Rows from block 7, named by matrix and row number. Rows with one number belong to one neuron. Each number is 500 + 25 x the weight over its row's rms, rounded and kept within 0 to 999. All counts start at 0. Numbers have three digits each. After the name is the row's rms in percent of the matrix's.
# u: gMLP up (value half) (model.blocks.7.mixer.u.weight, 384x384), inputs 128-255
# v: gMLP up (gate half) (model.blocks.7.mixer.v.weight, 384x384), inputs 128-255
# out: gMLP down (model.blocks.7.mixer.out.weight, 384x384, transposed), outputs 128-255
u.244 119:489511467480471458528453503494488532520511509509506544482501472477494491467479511499488517503492441486507539510483504518515511494503519473560488535571513490499488515496519502492582541551516522478464474509500500458497454518485494508469502471441503518493479472514492509513470491538489503503535500494503472475512517522540504494498464494503475483492495473543460495514541553462505456533510
v.244 109:538488532499529543465520492513495509504504497475492516509508506483520482472531498522474508514527494530528469535526488472495509486497499491518506479476489486491502445462480472484510478498493503484511498485492481465511544489472525449536473488479503538511530477518516537504512476480477530493515508478507541513528492541469528509532435509515536476510536526509492547505478466496537487479547
out.244 106:475474508486499533569487504545483534494476476472460500528577497481492509500438497528489500500476468493474471470535523499497487508539491456553496490511510469513487413510518465483481530472467484468526502452509504496476500469458435506529512516486494512463509514511563493444527511501490493537470513489509530474451451504472507487519506517541529502489519508533529505485485511532513476493451
u.245 099:442513522508514474522491477468508501481512522523522500524488456533478504479504500471485494517514541566541515503503509521514526532521459465489498513506534489485514448516481533532524477485518510533431506470526470496503561500520532483501513521517475524516458418532512489481526478494493511485483489514524533470498490455528455497497496469457462501484498489517502518514512520476470483489484
v.245 087:510505511476560483499520545482462518515532507524501494457490501512526460472500561520513489520512487485526516458500488467474527500535493548488475509499466485500469515484516508540523484492501523498478546558529533535508493541527488495521490510464486472502518484485484535525498485503506494503518467531526509460532507530536487544467495471482516460515498519470498519519496500475518506483511
out.245 100:518479500512518486482521506542453535503483477513491513546498497480519461504559499542488458532470504493471555510512506462512450498486518550475433492513491501497497535493514510497544538506484491515533526509499520480474503484504482486476498490475484492503505535452528522492487493527499532523476532517494487517470498527486516487483495470516546508506529522507526481518478509513479522538518
u.246 091:528465531436482486499499515498481502483566468503479475497514467562481477522504559574478482495510502514501494532496509505506510495510509535499504517514502532488569468514467499488489499549517507533462471513481469522498470479448497475504499507508487482519493511484519463526521448505504469474489512502526478457519491459530467453559513505532495493476543513509470470505524507467538538493516
v.246 094:508521500470479513512514513508528533475523530455497527489522514510505499552501535500485504519499515521495458503503500466529509493507478474537517474459485480468480480475464519514508500540511526517465564515484503536509523478535501535471474505511498526532471529489496509503499441483517524503519528509461480451486521533504474474539480474492469514436491520468522519530494494460541499526499
out.246 097:482508513532495459514491470525510459523522530513516510468538505478474483501482509518518505539527511462487493485542501461465488526509513477462463488517468509538515519500526475524543508472500536470484492493483508468484506492520469495522516518477523500523467490530499533497489486531491511476513512538500523451423499531504467516474511489480523533506499507470526531479507534487485542479515
u.247 101:511490484518495526499481511559478480508487543491482520470528510506521543462477463518505496443518534490535507498543485518504435513495479525458481508498456532518506495498525482494499504533466501457530492496452490522491502491547520468523476501506475556529522523488531528478524503481520507515521493505467508448496451468467446439527516548513499483461501489479513481503459495515505481527489
v.247 107:464528499545481486486548520526486484490451491471465477494457466529522536528530480499503503475480498503515454484490483471457497451500518500490514498492510468495524490525508534503484477541507452475443444461507525523530472493473484482495442493451535553509503490503491538469498501484477481548477508503507509514553461495493494511519503498485503511493503515471560526455506469503460494502482
out.247 101:499501497480535540488491468530523488522497518483528456492483487501526487530542507508587534474497456530503509481515471475513502461523494444504506484527531472480478518499524488492517520475496514450506500527507493525527487531470483530522477548494522500482514515531518482536523484508487521477529496541478524509518478527472534519470505461459485501526482525490531560498478491453513504465509
u.248 112:485475481504513524534508518482472533523517549510492497490508452475482535506519520487481533452538497534525537514536542515483503478493551511502489478459527484545528429503464525468493490563546537492524505512492492501495500487525497542477520510519476503505497545509528533514523483504486530497521487452502525491486534488477495492558462507541427521499500538527474483504484497490534528559525
v.248 106:487513493519538443528513557499527498502500502461515522522482475504487483472535491522513481482520513466480521509504500478465496531518474504500510486466527518542529460451485513514528505438509474450478517542512532500510466487481457478444453498467464513497561451481480508509494487518503459504500485463481465541488524440478493487486512511498518464505509526513514490504428426522509504522466
out.248 098:492481486493530493482523524517482542471527479486511522510534488516496447502459505529507448480500506511451525525481543502518502479507470499517496514498478479518495486487487498548440504466527483552447465555517548494514498524502471478479513499478490515474512525458481488462471528517506514505478525500521500519521470539499539560479513495485547501470483506530496514517529504525517474453495
u.249 097:533534500479487483468482464519490495478516524501548448458508508480473462527498478489535501532494499516481455481532482474507481475517526510486500509480508533470476481456465465493500496476485461494490534474524502525496478541565516475501471469545475491498538502480478469495492477537524518488525551474515511489511497517504438498476490538504461519551517510498426502559511506482508515531502
v.249 097:441463505500515506490465494499502490511499488479517509496469429471471497456502490527507478513483536519514471463510480508457510476499463541546487489491479491452503529422513500485471457479478496449483488497537521536527502526504477509501468491510513471497493525545494506486539489491521492467513481488512504487493498492471534477477508456468488484483467577508457517542491507469488530487520
out.249 099:480530476489508472451540478504514497500455519489454503512505466511519516500469488520514518455477473496523510504522516476505547473533453494489487517487505492505485459492517491502463541494531478517480488535489468530480502540514495510492522499465549476464482489504512495482500507507547515510481556525526489504485485487523522540495501506488481504492541493485525490456480516520513501532439
u.250 106:455499511521471520514489503532501493462487489474471507542532509487470501491488522486508498470539472477551483515479478522473485476511528499484487459501508536485535482511539537497530477537509475528547477513517489493506537447518494474491485502516515535480510472493505494473498487489488513480459509486487476547547541546539517514554517522502529522506506534494476511506503513473541508491501
v.250 107:473499510520520506499506505512494544454497554497493502530461516537522509498537490460526502543502524501502483527502446475535477474544510491498473492552538526508530483544518450507553516494495524480466505505515491499478523483483552492498501553473460468515465518472545510504489547492537496524503484498452522510485498516516503520482505471543507487498519508466524504494476514525526517465487
out.250 103:488533489540514520490540495488516513528462455531500521525485462464521519503534512510549511486518496514491451485536494486503482475480508540557523475501469455475491537498509454503492509442504526499524511452563518501519524484492537499477525534502496496504526552537520522516458543482518514523488490512499483459512486473500478508473514499476506533490512510509502509488485504490467512506495
u.251 102:538498474450515506491531557450534504503495493488511543530497489449482524514487532491508478502460505450547499540525506527486459496485522492476513530520489479508492473506496486531487505476527504504522518504519498521488483493524465444498500442493469518517441512486524515480515529481510487486488501458460520509516490506530506476509532525476473500451445530506513482521522502489497520477529
v.251 097:489492503562422492496454501519503481501515515510459512536511481505469488476495519484535492505495488451515476455491511499529483509477545509463458479510464552497521485528512497516471517515499540523516527479499505509509517494523453503447482505479503488514507475470513506482496502456495519518474478462486533556497510503464514510503485498509516506534509515529529497475494522479517561505509
out.251 100:479496530492516540469508456465504538510445456509524502494506514482517445499520480490505509529502517521472509522484510510507511504471486483552506493443482499507466531484506516479514504505461504463475465482547496472479506479493506528484512538503556503475511510498510488519485510526497513504489509529529478515499471497516501497445523474528496487490537484476546516521514502509458527512499
u.252 088:463460538488527488539473508533509449491498509494499515469506497494510486479494536474489475476480481484517490483509541530491504498504466484457513500475504513481513461502441506462511496496536489547510482497495519559491503523483486552495493494476453521472497497486519476534472489498501420505518456477503524474518529485502554458529488504461497480528523587479473461500488485474504543488518
v.252 110:516489515490503489456487531496538482526533526442489502526489485514490465488532489457479452472525518494466543517470486571470501498484501484499458488528499448486477494501490491498548482468502537459534533483487505491513520513508458478486529484526502461501494494528556502498503529503556505505495490504514479516496507500491460537570497480545493516514511472520513492462485519488499490500538
out.252 101:511514469493480506491541523534512547500513501547486447510527499472446483524509489518510475474551506521522492506499520484484457508494482472518523508515437545533485467468501426543496508468525454488506523496534553480546462514518519497500511481482517485532497480463493481502510492512476501474512507498479520530489488528515502490505449514521488468492500480433492496505445513484510504469524
u.253 107:494521511517491479502520459504504524506508521442529509476514531506502518509530510492513466512511519524451484505479520533494496503438489495474482509488509512498470535473509496506485497520445488484501459497507536539471518469475476505501512488498515482429496487487483513549456462481512495485507519520492500461509500517522492513493520499497535532474564512510499490497434455485521469464469
v.253 104:489495484509519490477510547492470484503493417479504518468495493483540500490518499489488507502519442537534497518491486526504525475552500507517542492529492472495488505519470511523532484491465538504461514514503496487518511477490492484537531491477478523520499497517487528482446499514525567483479484466451515533535511504467530497533485515523486436495492452471542483510543475500473527505504
out.253 101:472496513532492485530492512481500470511542525514500489510471492457506497461499512495506489523520543495472538525530482498467501497467474491513495464472501509494488523493517522517495531529502473464484528527468454458459519522528504471453537521484528493511507556449494518490530496478497459488505505527555534486545518537512503518507486503532502519505451482540503473469493488489496523519490
u.254 112:505535517475540551489509461480489515511528519479501497493514484526444506504470499520501530466513518481477519569502477523461476522508496490495499483476510506442491514503496476523511455539455472512467532501509493535510514478528507564506525518492504510545510454486501518468488511451525508487490511486480475498528478497479474498479487481541490477494487530475512467484480510538532545506538
v.254 103:496510509496483508483535479489507500507506461526529513466499479478543495520486484521535433507503474549495469492482476547517551460486475512532498493482508518556464499521496486492541491488500498487518537478539521499499494483534489483482497486507457461503494497471471500536486497504544505522473497503509494516501500505484507513526467478469447529476482513523500456474523483505483521447485
out.254 108:505490490513501482510504465583512499488478536524542448484541511504500526466543536484531466503499537508473483462547513514508489478497484514504443527507493488560492520496499503465487553514533507520523476511490465484491518515484533519485503515462469516487541444477494507503491509506519501541475501559512456509474483484477508488510531526491527489483563507490484478530525481480461487473475
u.255 096:482534465480492451469495508506525518494509498471508513516544486523501499540477494473533461523488487530505490509487503509496496478523471515494479518531472501488517510525485506523465498470514494474494513437542538496506466516521526491484487474529487482531494492501534523513466474551496491507485486518503472533464551543504510467489523480537507483491457534521492508496505553499509499512517
v.255 104:563494489494524460505506461490476522467508517472506486522508505551501509481449551535523530490511488481457452509491516523517507522503442538498501492544487514495496539507510502514470463460521548506488474477466517494465558512502481542535518496521458525491517519505523483484507561492519504566475498476473500460495510515498471465484527526508503511499492528496485482513450500522485505497475
out.255 099:489453514516512454503465497518498534510569476478476492546511465482523509491474466468491533504483499469543524535520505518480488512470516487483511476511475454469481488511500479492520521533528536572496525521491486484499478442488554519503481464480496468504497506504447529536541503506518487501505475495523494481511556515529482538505473507544534457494477498504480474476503540501500457415516
u.256 110:490527543501468512532472497523469527502493473564496485545442535413496535533499527489472512474518478469515515562483504515511482495532505497470487503493508502537498491516500529470492504497506484514499504502470487436523495519475528457518503469490493497515463497460511523478578505498491503482541514502493524494534505492529504475410504464503522482492494505507494503457529490499535481501488
v.256 112:543519522518476490504456493520478470495467469550542475527423505455477504470457520516514466485517498499485523530479499509472525475517483508503502504475483505524485519526475495462474509501485483513519503484491527499539506503494491443504537472493495504517474516526497516450527513511481471491515467478473527487533544466515485449463523497493519522515483551530503505502536454511523494499494
out.256 108:494502497521487496515501483508491489480555469504560470498456570470464481492527477475479485491486485481502518496515489522462521528470502491492527510523497541507538513496465539487487495479504512549522508520478538483538499494470536484545487512475534514475487474518493515521510502470473482481467468507505479526484562449536524521481550483477488477529446489474503518514532487525515515494523
u.257 108:456534487494482486493471530534506488501530478493490461494544542481465525513466522517521459485514509493518520539507534490488502460480489497496518488486497502495478528483480534469468516478513501479505488468501507518482496511504496487514460486525495520502467497540547505510474519467503498543517502513456508499517493526490494501488502514482488504510493490482459493479541493554490491548466
v.257 109:547538467505536529521516489500485481495501515547463522526527512532536443511506542479544525506474504496470488475523478469465479528514505541491495503459541486434506496485492490510498471487526510443523479543515447492476489532488493492480570489484486519517505511517492512500525511509501510492477528520515525520461521532503494464533479538529532491523471492483514510495438481514497496559464
out.257 105:487514508545500523489517522500499485531506474479442531500503484490496496545496520502519500510502458455556507457532520493491553506538498505500512484536502473505535554506481464481521490538536506539481460521537557484489471523534502473489503485510474489471505496490499505494498505483484531544505439440534481464507515530502490474494505492502494517498517509496470496526522489478525504486466
u.258 093:548505492494508529492509467507473538477470536484528460513468520499476492515498501499531505522536472475477514497500533512464532499485514534464515507478495522488512562497491508521545513479488486482524483492494528544502460507493523504481517455446509472448485464488449508507511534484505414521555518548511515502473499531494516504517493488544470491531515562500503530480526506505512463520442
v.258 087:530475535516489515500494490531477513528512494521549450502510506563515511546504508547527518515455479476479438471506504483476552470480501537544540509487517506507516501513476494479524487513451508507504478433495502516499539460499518477478545453512484456512548507481516512524463488498455478543500494496498536457471465454490505484525527540555538500466482473469512469564481510514486526501516
out.258 096:521465467500541494521531515497546486515536495512468503509540471538482496523495478543516478515520527498487524467539489532481493535501496511513504486496515495497517542518477460495481503516478514457537459560538489496504525524519518447501501495454500506495486488540510468480499527520470527508509489556491482520548504478527501541479478531468489515500484510473479486491524431492515477481537
u.259 101:497514493544540489499489509491497500470491466541513497498501511556536501508521475549498515511522508518526485535467465516519495511518520477509498494522536516506461493506500518556552497527486492485439514489458505516475485483498496485517456525477511475480511461467457473489510532486519543512514485545472468443542474528515507485524465513442539518522549478540458510515523535455511528472540
v.259 102:550518493505539473498478481518503514509515476497484504494515505500462504484537512493494484497488480505481488507454492473472497531538496484525500477485454502523489490524472471486540485500492512466552446480502480495445503501515485535500502463519477491483476485522548462516470528549505469483507492512515512509505467495511493507495505505523488504537515501503468477498469470459533519496520
out.259 101:498460520522501473529539485482466507505534469497484464466505490482523509495523500491508513526466516528523483484467478484521530504494479556492515464494470513505498522541464494517476559470509496483479492529500514466503517502494483539559533547474453500506545497500511510508475482522472552490516501471480494489450492486486510484535509483492462479514510526469507465498524439448514507533512
u.260 109:502505510517498471493500480519460477509530504517508507485474505513466484503534492472518502520528503527480528484558493496481506479541505510491491483524500522465505514488519513552476447498488516522502480482487494488500526514507536469512454519491541483501509478496517528527500511510528458456503469462507451487523448477466514468470484498490518477483555490535482518474510502452456515491548
v.260 100:498545489487506509475510513488494486498534487518486518509509500515523481472471483504521479452518495519488570505478572519567510492487534488523484483523529533467519486450489496477505492525500448503527532469497485516531524525520478500498515475499513519525463454476488515544501526499537486490486514510417528517524529501490503494518486485518496475545495497487480520487557521496469542514479
out.260 101:492478498472490522516491522512515533509527554515466535513461504510496475462471446529465491469471533515510525501458591524509518490499495495508494476486514499507541494459519471490490475498537450504524495487518492435531522516516488532500510471511513534516504477460500500520521496519528498505511523466491510506467500473486516505489542515455501493515429519502491532543475537456509540462480
u.261 116:520512523507515455512494474512491521500503484525477504475484520524466472488466521511491546516506545461520477512509521505527496525515497506492527494520555475502485513496473531465474508485516521531476514477501508509496440499543530515534534510488519499475502465496478518467515475466525461541470505492477450471555561513526510493491533476500515459506529461481446454526497480490480482515478
v.261 101:531540509498522523525471494507478463478552493521505483495472525496541459498509525478502503516490558489509512456473529523535534514570512524531521518482541493541525503452478504522498542506459508526513523542477516542522465548498510493525497474505496497487518525470536521503524439500508497456506493514481505500497491471514516466508528467495543536497471525479482529460518530487457500473501
out.261 113:496508488499478494493470512514478541510454479466510519500473506498542487475506484501475474480492505509491525502478467517504480503511508517521512498486512474447502507469496527500434515490511503514466515496510503479514476514475517518492540493530491554508480478548543545526489472500512506486503516447486494506502471500481541473495514518523516513533476537522499506473471520497498505494488
u.262 111:476500440507513548492496505492491522553469503532524548482511527464474487473500501493477480508423499494471497542481501467564484510504517508534483503485517527480468470542476490496482523508470482466515497488495505494530538491468459506499501479500492507498478533484482484498469528494538537488520541518504499484502488501510453485536471546519502522447519504505481475466513545501457471487484
v.262 106:490503488463551435470442504500518507510518549493494482532527493507526513530468515514514506515511435511561525481440482499477533496536524471484507451493505495506496489491484495433504491493529497512500511512488502533515427470525481515534503498492501506463530496477441511489507464485500512479509504507511498518479517514502519508528463490468502502504510497455541476523557502513519487469525
out.262 113:511478528455528498500530463467518527466515445503513472455491443525516481496532522502518450499466517487468511487468509443477527493516516551510512509524513468537543510519502551524435484502515507474517523509485479517500492528515487508517500525537481495526512541491515530532483502491482534489482520501463497508524485506507491520542454511493461539469456457526506495535473544491501488487472
u.263 090:501443503525509458496480508526488530488483462485506482492475521517546509531541504527460517554521497505514515477516522536511523499471505494480552505524473523519499515505494496512481499516458475527466493485560506465507521491518441473459507495543524477480485530491488522535452483539479468510497503507544511471513491511476520504493513466496477504522442514534470498512508494498497491496478
v.263 097:524499491491493539466517490545499504486532506435492506530527503498494498533485517465470493478449487479534515481524496500515478507477472477485462491444485493496501478492502514553473498491455463525514464507511461536525463534518504482495526495496435476501519506467477486519492447470511503483485517503508493535512459504463497511538526501498509485511518483510501494503458520492538555533500
out.263 092:531469517524527512502538524474465483477517555516523537501484521473518542482499483525502524445535474504517509487501487518469523508495467480492508466508498492506524519490498510501528493519485498502477530553496494523557468492558532481521533488495544509469475501484537461509481473463466509438512497495518496482457426503475509491506493522512514522505477494487482542451448460507506550549561
u.264 099:493480511483498476500557499467516494522481464461468465494488516514470531528529521486540493489481506521462497472500497441483504497505518509504482483496523503497575498525478523482502490446518534534497513520547442478529512500472516477481420476483500511502511511498561498550494522454515474464535528494485485502512525476511537494502471512462495529505511433495497530509513533549480497488467
v.264 099:478543554502527487519481493511480513513492494478501518498528520538513491473492482484494456482529530557511538493497536468538490493510488508502489480480496492481526508496530514496512453555493528524515446530538475471504482501487483455495483465458520500530493520502501444488536534521514528489516491519552481450488488436479485513531466533476517499465483545457514427515498482487509508501542
out.264 095:510511520508509493492472530499494498470455518522517525514478492496503554470507455500471467499474512513491518455505475505503507467524469489500508492511524491534498459493520523490524461594537530572532511490526506524513529500501516491514534527509492472509508479477493528490520496506470542471502490509470479461489490483512509461459504463482549508499504533496519462494525466532501473547558
u.265 090:530514458509494489459477536517483512497479470525480490490479496532512470497465481517531506495509490495463484506538552534515470516490484490501493541525533496544535518493508504502435497505425505487525496506531541444527490512431485519494490512508514493520501508476489540484501475522474533475473488502506491471508507495523560530489488435501501509545478515477537483512491522486489462516490
v.265 102:489490487512509491501470507483541513481452505514491502509522522508496488499472521515519433496531450539487473520514489490426506523528501475472507504532517516489508500476500513516481515519501562490550505510469472477515523530493511492504466504505518499477463507498500485505496474502498568544527488491536506487510492503515496451494517543430483538540490502479515536463481488480501536530503
out.265 102:504484483487522531535490490466487491466479530460565473523501500454474496538528529458519488491530485455576494480507462486477497493550531482467506450485529535483463522500473491505529513451468489511514499476471511550493509478523501476486547543540442486511463511529466538514523500525498500491518521470481476490480489508487509519519511501497519496484486530537532505487484532463513508486458
u.266 101:499516534523489542428557484567460539488503526512555502510506489470499482493503493517506546460520473520527480475542457499498515457486482522478468498470494522508515484509452495513514526450486518494471504508466484518506489457474456495505476496487497519517518514554518493535476503474490538521491531493516540507469495493500484530513480495537535521487532461460486490507533533541481503471551
v.266 096:514513477492535458503472502524479500552510536498518504487516546483530512488461500525453524477484508538479516518532507468526495534500522486537491486511506498547503477470531541493526497479527460479468479429522480533526489446462507524539489532508503490495477497542484461543512486551562511471523487516508511494501513463542486526482520486539481525478560498486494493468511523537503446466456
out.266 101:474535537524430437476519438475519545489525520533485495491553511509520485510482502492467504515482517500533500520473501504453522476519457460517478482479472527510501476510485462482484489478457522501518511472528511466496549499518505464513506512512447534496502512483501471528461506501498488480511486536467501484489488503494515469514503449500463497478499518524480482503464543491528494486475
u.267 111:467481513509504510488510510479526523504520466498519487494487507523535529539510520468508534521477477488522479525522518484492470498511468491572526535557502473514516513513544569473469506544532486519499480498534479545530480478472505503503480536511487488527450512481492485493553503493506573485485556522516489502475485486495496525545510517505481512452520515495524477496479457534476485534472
v.267 100:478504483487495477528538493514550526491509487539546464504502507523468502547462503512484478519479516501549512548505491544525534515498496511479506465521492524476510467533526523479492535485469532524540498515495532487485473504539497499458501525479524462490504452455510522490498537492492438473470510500484460494509489497514505511484480498522472497509484519514468453505525515494470527491539
out.267 100:519486472512498519488466449481464489509505484512490458519461533487498513532485517528499499497448539505475494492478520483461485575535504567483505500488505501470479504509458479503460517504579481458484473489496502488465511449559482481486492530471532482472502524531498551525469533481470480491524476485487518493500469506494474499511466497527491509482424512502498440468492512505505497508468
u.268 111:530504445489509496520511515516487554515483489464485519491494535501465469515466534497428539499503496529487534473496497465503492485494458463504490489521509484510469482510467520524524493505517492466515470479470537492483499531509485502474495530507476471507517539492463472560501487544500504499475527501489510495539484507532481474523533519490473488497496520523504492511493514502495524472479
v.268 102:495491513529499458525491500500497490515486510453479516503497497488492484526486491490527553551496501521489553506500556509465482483526516515515499524521477522528510509512460483469530493520501494506491491455505529497480502564507467493460483489523495496518495457480515520484507496491487504507463549486540518490520487473456552493492461523541495546481483548498503500531529518497474501513515
out.268 111:545466504514532475507471500519495532506505466567488483511475504536461493472565530496539470546495497447504487540483531489508463476506476491456459484528500472533505490459479510466516553474516497542467499519502511549469532516537480511491466496484500543439543516506515534489495484462503457495501512522528533470490462548499551511516485496504487543477493520522526517506489551482509493502506
u.269 093:501517484493503534488504497497482531509510487526487530464476495504492548479528512511523508490561498519522510489513500485491490515529509505548514498543506455505483515508529496485493502503487510487507499515465489461510489536508467513536530465479504501522519498463533479518483501516472505520469510512529490538492514513474534534495465494477540541462500503479485459512498513485461522498500
v.269 096:526498500495504495500480478488498511487463523480461498475504487465514484552472499485476490517475500535513472511457477485491488470503511479457491516548523490498499461485517506480442538495484502540488502464518495488528416516541531517537510474509523508492521551490520520508473487507511511490521414506473469504514509486468529492534448507525468501519506480485533507456472508535509498507497
out.269 101:513498479511469502507490528496508486474502537473511495504474510510492484516509476485516566493491525532533501491512503507485522456504478494475505501474477534505471477494514529471461492548497494492517495519491519498520483529480504462521509507542483518473505502505487525467478557510536533519462479541511447496513517498511475515533498499495492520507552503562562489490470524497480502501487
u.270 107:476502523506466468466519511495563471493486526501517513508481513499459505516516501451550515549540537495514464490493493526521544513471459490516510511497499484485481464479510512494465527504506528523511494541513486494523514489499491443515490478512455525481518480501535477529532514526457497484549528504471557510536469463506505501512478499481478499511558479485446502490513524487494454457473
v.270 100:513520507516453520493515512512478480492468523504485446489510502498486519498516483467468561503527528509465499487492475475459552549498501489479537531507504486501496530510468507494462495503514516525523529529507490482498497471513499500536503459504502500511519483502500544513469494512489473500518478513483508504500528466464465459496473464521484465478491522478499510496534471487497460545517
out.270 102:459481486486473491510536491494500520490476510495511465459530528468531503530491494482507494512482506503449468496483483514462510483540502495526505481446500496515539542518512484528536473529504483461491500507510491532476482513520507480503513502507488476484520492509442454495510439487501524509503461515476533467482551468514495481482513460512517494488504478470513512508498477492497569544470
u.271 102:488520505483467512467503487422484499517507493512504527521512476509489513496511503499494494496534507459496523511508461551433495505480487563504510494471483503523486521514524524492513519497492500552504522536486513488481463480505492487523475495478509488459470523490504532521507529501546516479494494480514501465503502510507459485507516499491530524456484461533492511510482485481468496478449
v.271 108:466476497506480500479509529529450531525515533517490485485479523503525496491510543504514507468507479498545509497536537480493529487533530519475485552492476491505461510485467506485495486481510496533504512496474525509524490477486494509506524482512543479492533469534497491505508475520563499477479454445500508479519505544486487497506499515476503535499509502495453472470564533488509530530469
out.271 106:567489460532462453498509494495540513532500499515521511493503490502498531468491502468489477503499467516486501495511528488516483488574452475487503554523530524489481511528524534491488510486492510499493461501483534528515514491513530491479510522484455503531536466491541486486501473471539511546452523530540448502505498453473487506518450474504501508479491507504504523484485505505536485505500
u.272 103:493534522472491490521479545477458544492538523486470519471491507515476522475503496492505496536525507494498536477490506537456518493483523513509504535493514513492531473508499486472506528482481505466536491517494511500462507538443525456498491504551521528497489515544525466478469530495520497478509494486521467418464547485529549527530491504544508512507507468477491469497493513494487499491534
v.272 103:492491532496513492495473503526507514488506514494497465485494490534501501515526493514539493501495540496495539472521500469507512493487511495466481484483480516511518501517479480504537532481476459493511496465535477453473480512472468489550472493513521482500504538505505507516519502478488478488505489504512494527540510544496517474481473507450458522485519553468489487514520465486521480469496
out.272 102:494502548544466470502492464532544492510505528511529485488531525487512511473461521506532471529477489510474515509511479490479521467461493498493478494479516523535508524507513484489504474535505523512498464457537509522482534500490456442493528440478501544517521507469502564530518512503505514486453504498524473527526542559470470499471507493482504481512523514502513487481481482508542470500488
u.273 096:508450542511481501531471491506522556533492461510511522537501476483466562505496471505507487524482488519554510485518515462489516504533499489509540499521521481516511535503506466488499478487520490484486529516492513510491500491487504494477465545521516504458506484511529457498533501494458496510501454457491494479521483469504526553498492589489464493464474525470518505519533492527540467508536
v.273 103:493500509513555523489485469486529504494481509503481504487507527466496468502537494540494540517523485438495468492549498472504492462507497518495512459533525478468526508469508499512491477486483476484514493500505486484456522492475506518494512520468490490513520509527508502521504458515504538513507550515553492490506459472445515511489502536498455563480497478510463469483515507519528465502483
out.273 096:480512516479515524517546464514486490484480495527515484503495516476485483499508507496462509480551516511538489544474512481463473518492521491502553471458452504502508473505518500500523461479563522505501495493524512505490533505510462508497533447518517498540480463537526496478534483456532559475518499479472464513525497503477496496520520508499461501475481503512539520501519493515503500516514
u.274 102:478502519510503484521507532488455531504457537511500510511470489500485494484475492544474461500509489523472519500492508508506536474494456505509495551543551543514536464519514523537526499494514501502465493461489515480489503489459519440465485507497447474552524520469546524479478500503520512516528472503504465514501485483478487489503509500454561459517526525502504507516523481506508486566488
v.274 107:468523451522503500514513511483511523502496520473491535529488521486498501553499508497472506512480442470505470503513481513485474471461500501507488498494485485503521488495512479540487477497531502513457492510474508512501455527534483476519543495486542506505485512545484538504505482530473550465478482548513509502512518533504491473502484484476527499448522483526535559527491494469530522511544
out.274 099:482480514505534535486459484509532506485493513490519509470481479492511538486483503544522486541510515497498514500512436462484504498527524503505512505490507490518444509474505498465549535519509500516472567474493480518506470481476478497442503481468462506468479542535549511468435505476514515525470506492460506513520493510499544500534464491469501520470522540541510480482474519512471538531433
u.275 099:482500439517486520504524546497511482466474488536460512486513522529530517506536521514536492478526517507536512493450507471525479529485545504464486473469476503443484503508494505486487497472481518476475520450483496502491486538522484492529490433457469504496452456517536477467521521507548489500456469447480527512498510532485508500538474495516508477495559495490477500493468499525491515512479
v.275 099:505545478521549511515460501477503511450483467507487505499470512502492528514507456474528540473491503477474475480492506467484488507495532495488486462463528482528513468485475506510488475516520474470543423560483530509467522471494500507506526523538490461512488500485505485513495539491457514479505515522492482486487491544495522459492526524463520465502497491488492497523493514519478477484473
out.275 100:467519499502499452512521500480549526449544473542505510502503467438471496518543483522494524520496471509485508511515515461432507455502508488542519489473490464547523525482471500512489517485503547497541502483441540518521487466507489539476509516512536522508500483499472487515489487473489524487522516503487464543471464487463475479480482479481491441490480543492513525541493469506513502496543
u.276 106:510485486503500526510504504492487500519505489473528476532500521514495540495531528481522461513483507506488538517478505514502509488545535509515507523494529519495525517490506548485483481498503482503524526519533474538485464486484488517501511506512522500514533480502479452499545491472495490518554534469508502539569540525501488490500555490500499498532497481487492549512459513500513468535523
v.276 105:504492498477534490538490537502505532546437465478504507498491471537507526544485514514504482478499499481455447478533481534507491478493466524469495504508506546473470529497521487483512486513468470499486486514480516515529487489513502520477533509498533540502466507453544516506477472502470501463510554487498503491486556511516506470487503480499494486494459479476487490529509450493480500477505
out.276 106:490492501513488523478517511512500557510476518463417480456450495503515507471500515458467512494486523483503506444491529489496530498487518504494513495513494531481463464448518503539456442489484482508523496487517500489515491521494493473504482518515514492478499479504523438490485494513501466474508533513510497474456485453544494456463507528453549482516521497490457512510519507506541512465486
u.277 101:441472524475506469492470505490486525501536490480501551496552511461509484509492509517476499529474491529462475529528474543499502528502510490531513486471508517466474462503505518538476475436517532501489524522475521470512505462476481483480542529500509502470496484468479523513506497508452502475478515520483522492485541512531445508489492496514508530495509519458476524523516463494543536478476
v.277 102:502453514454489471495434525471493500509513532508459514486518477517482477485516481474472478500439496477508490500466550543488502519504495541477495476431524494496528524535482491525492490515524508492511541518543518461506457453511534484481520532484498506467510479459469507507474502463459476509498545520477506493532500555467510470520509523516505509472556486497492440486524474562530511513553
out.277 099:505498484473549505470499521482469486480496522501498473488550499510555463522525529484527530479520532487481495502497500521486466456499484512509503512500430511491523462489528492454522496500522484507479476517496506508485489466478495493494521527485504505536501445533485503498539510498456500477540477482506468519539448529467500464503481498497512502543522484480468490503476504537462495528496
u.278 101:516508463472559469492508527476531517505528488520482535485509485471503503496517499484500477475498496544522495534532484506465531492510513489509463529473508530507493509479489506492476499498463451490466515504511512499512459499472493530487524497462473493534500493514469527485535467522486533535501503482485497508517500518498502527500526459528473464472490490524473553542467513489510510510533
v.278 104:538522491508506473508520476467488502447484561533504507486509513506504495492468504516489506480508449493490478516494501478498533535480461521504467474479497514533509496510529512516522535516541541469495509488480510531516512502487496540499533515459452518470489475484477460486480504502492532505481494544474524502518441462555474525531501503479493521486449481497491508538491494483448468484460
out.278 102:467483505491497508505477483505538549516510508523506458487531476511488479522493517497538535503475507494496565464483497510509473557514486437522505502495535470454491513498523497521502517528511472488535482467511483532467504489460530495522496477524544543461480484450467549503522488468472556477507490485496506525473485530465481500496473504501514469498503520522503471538489504500516482470494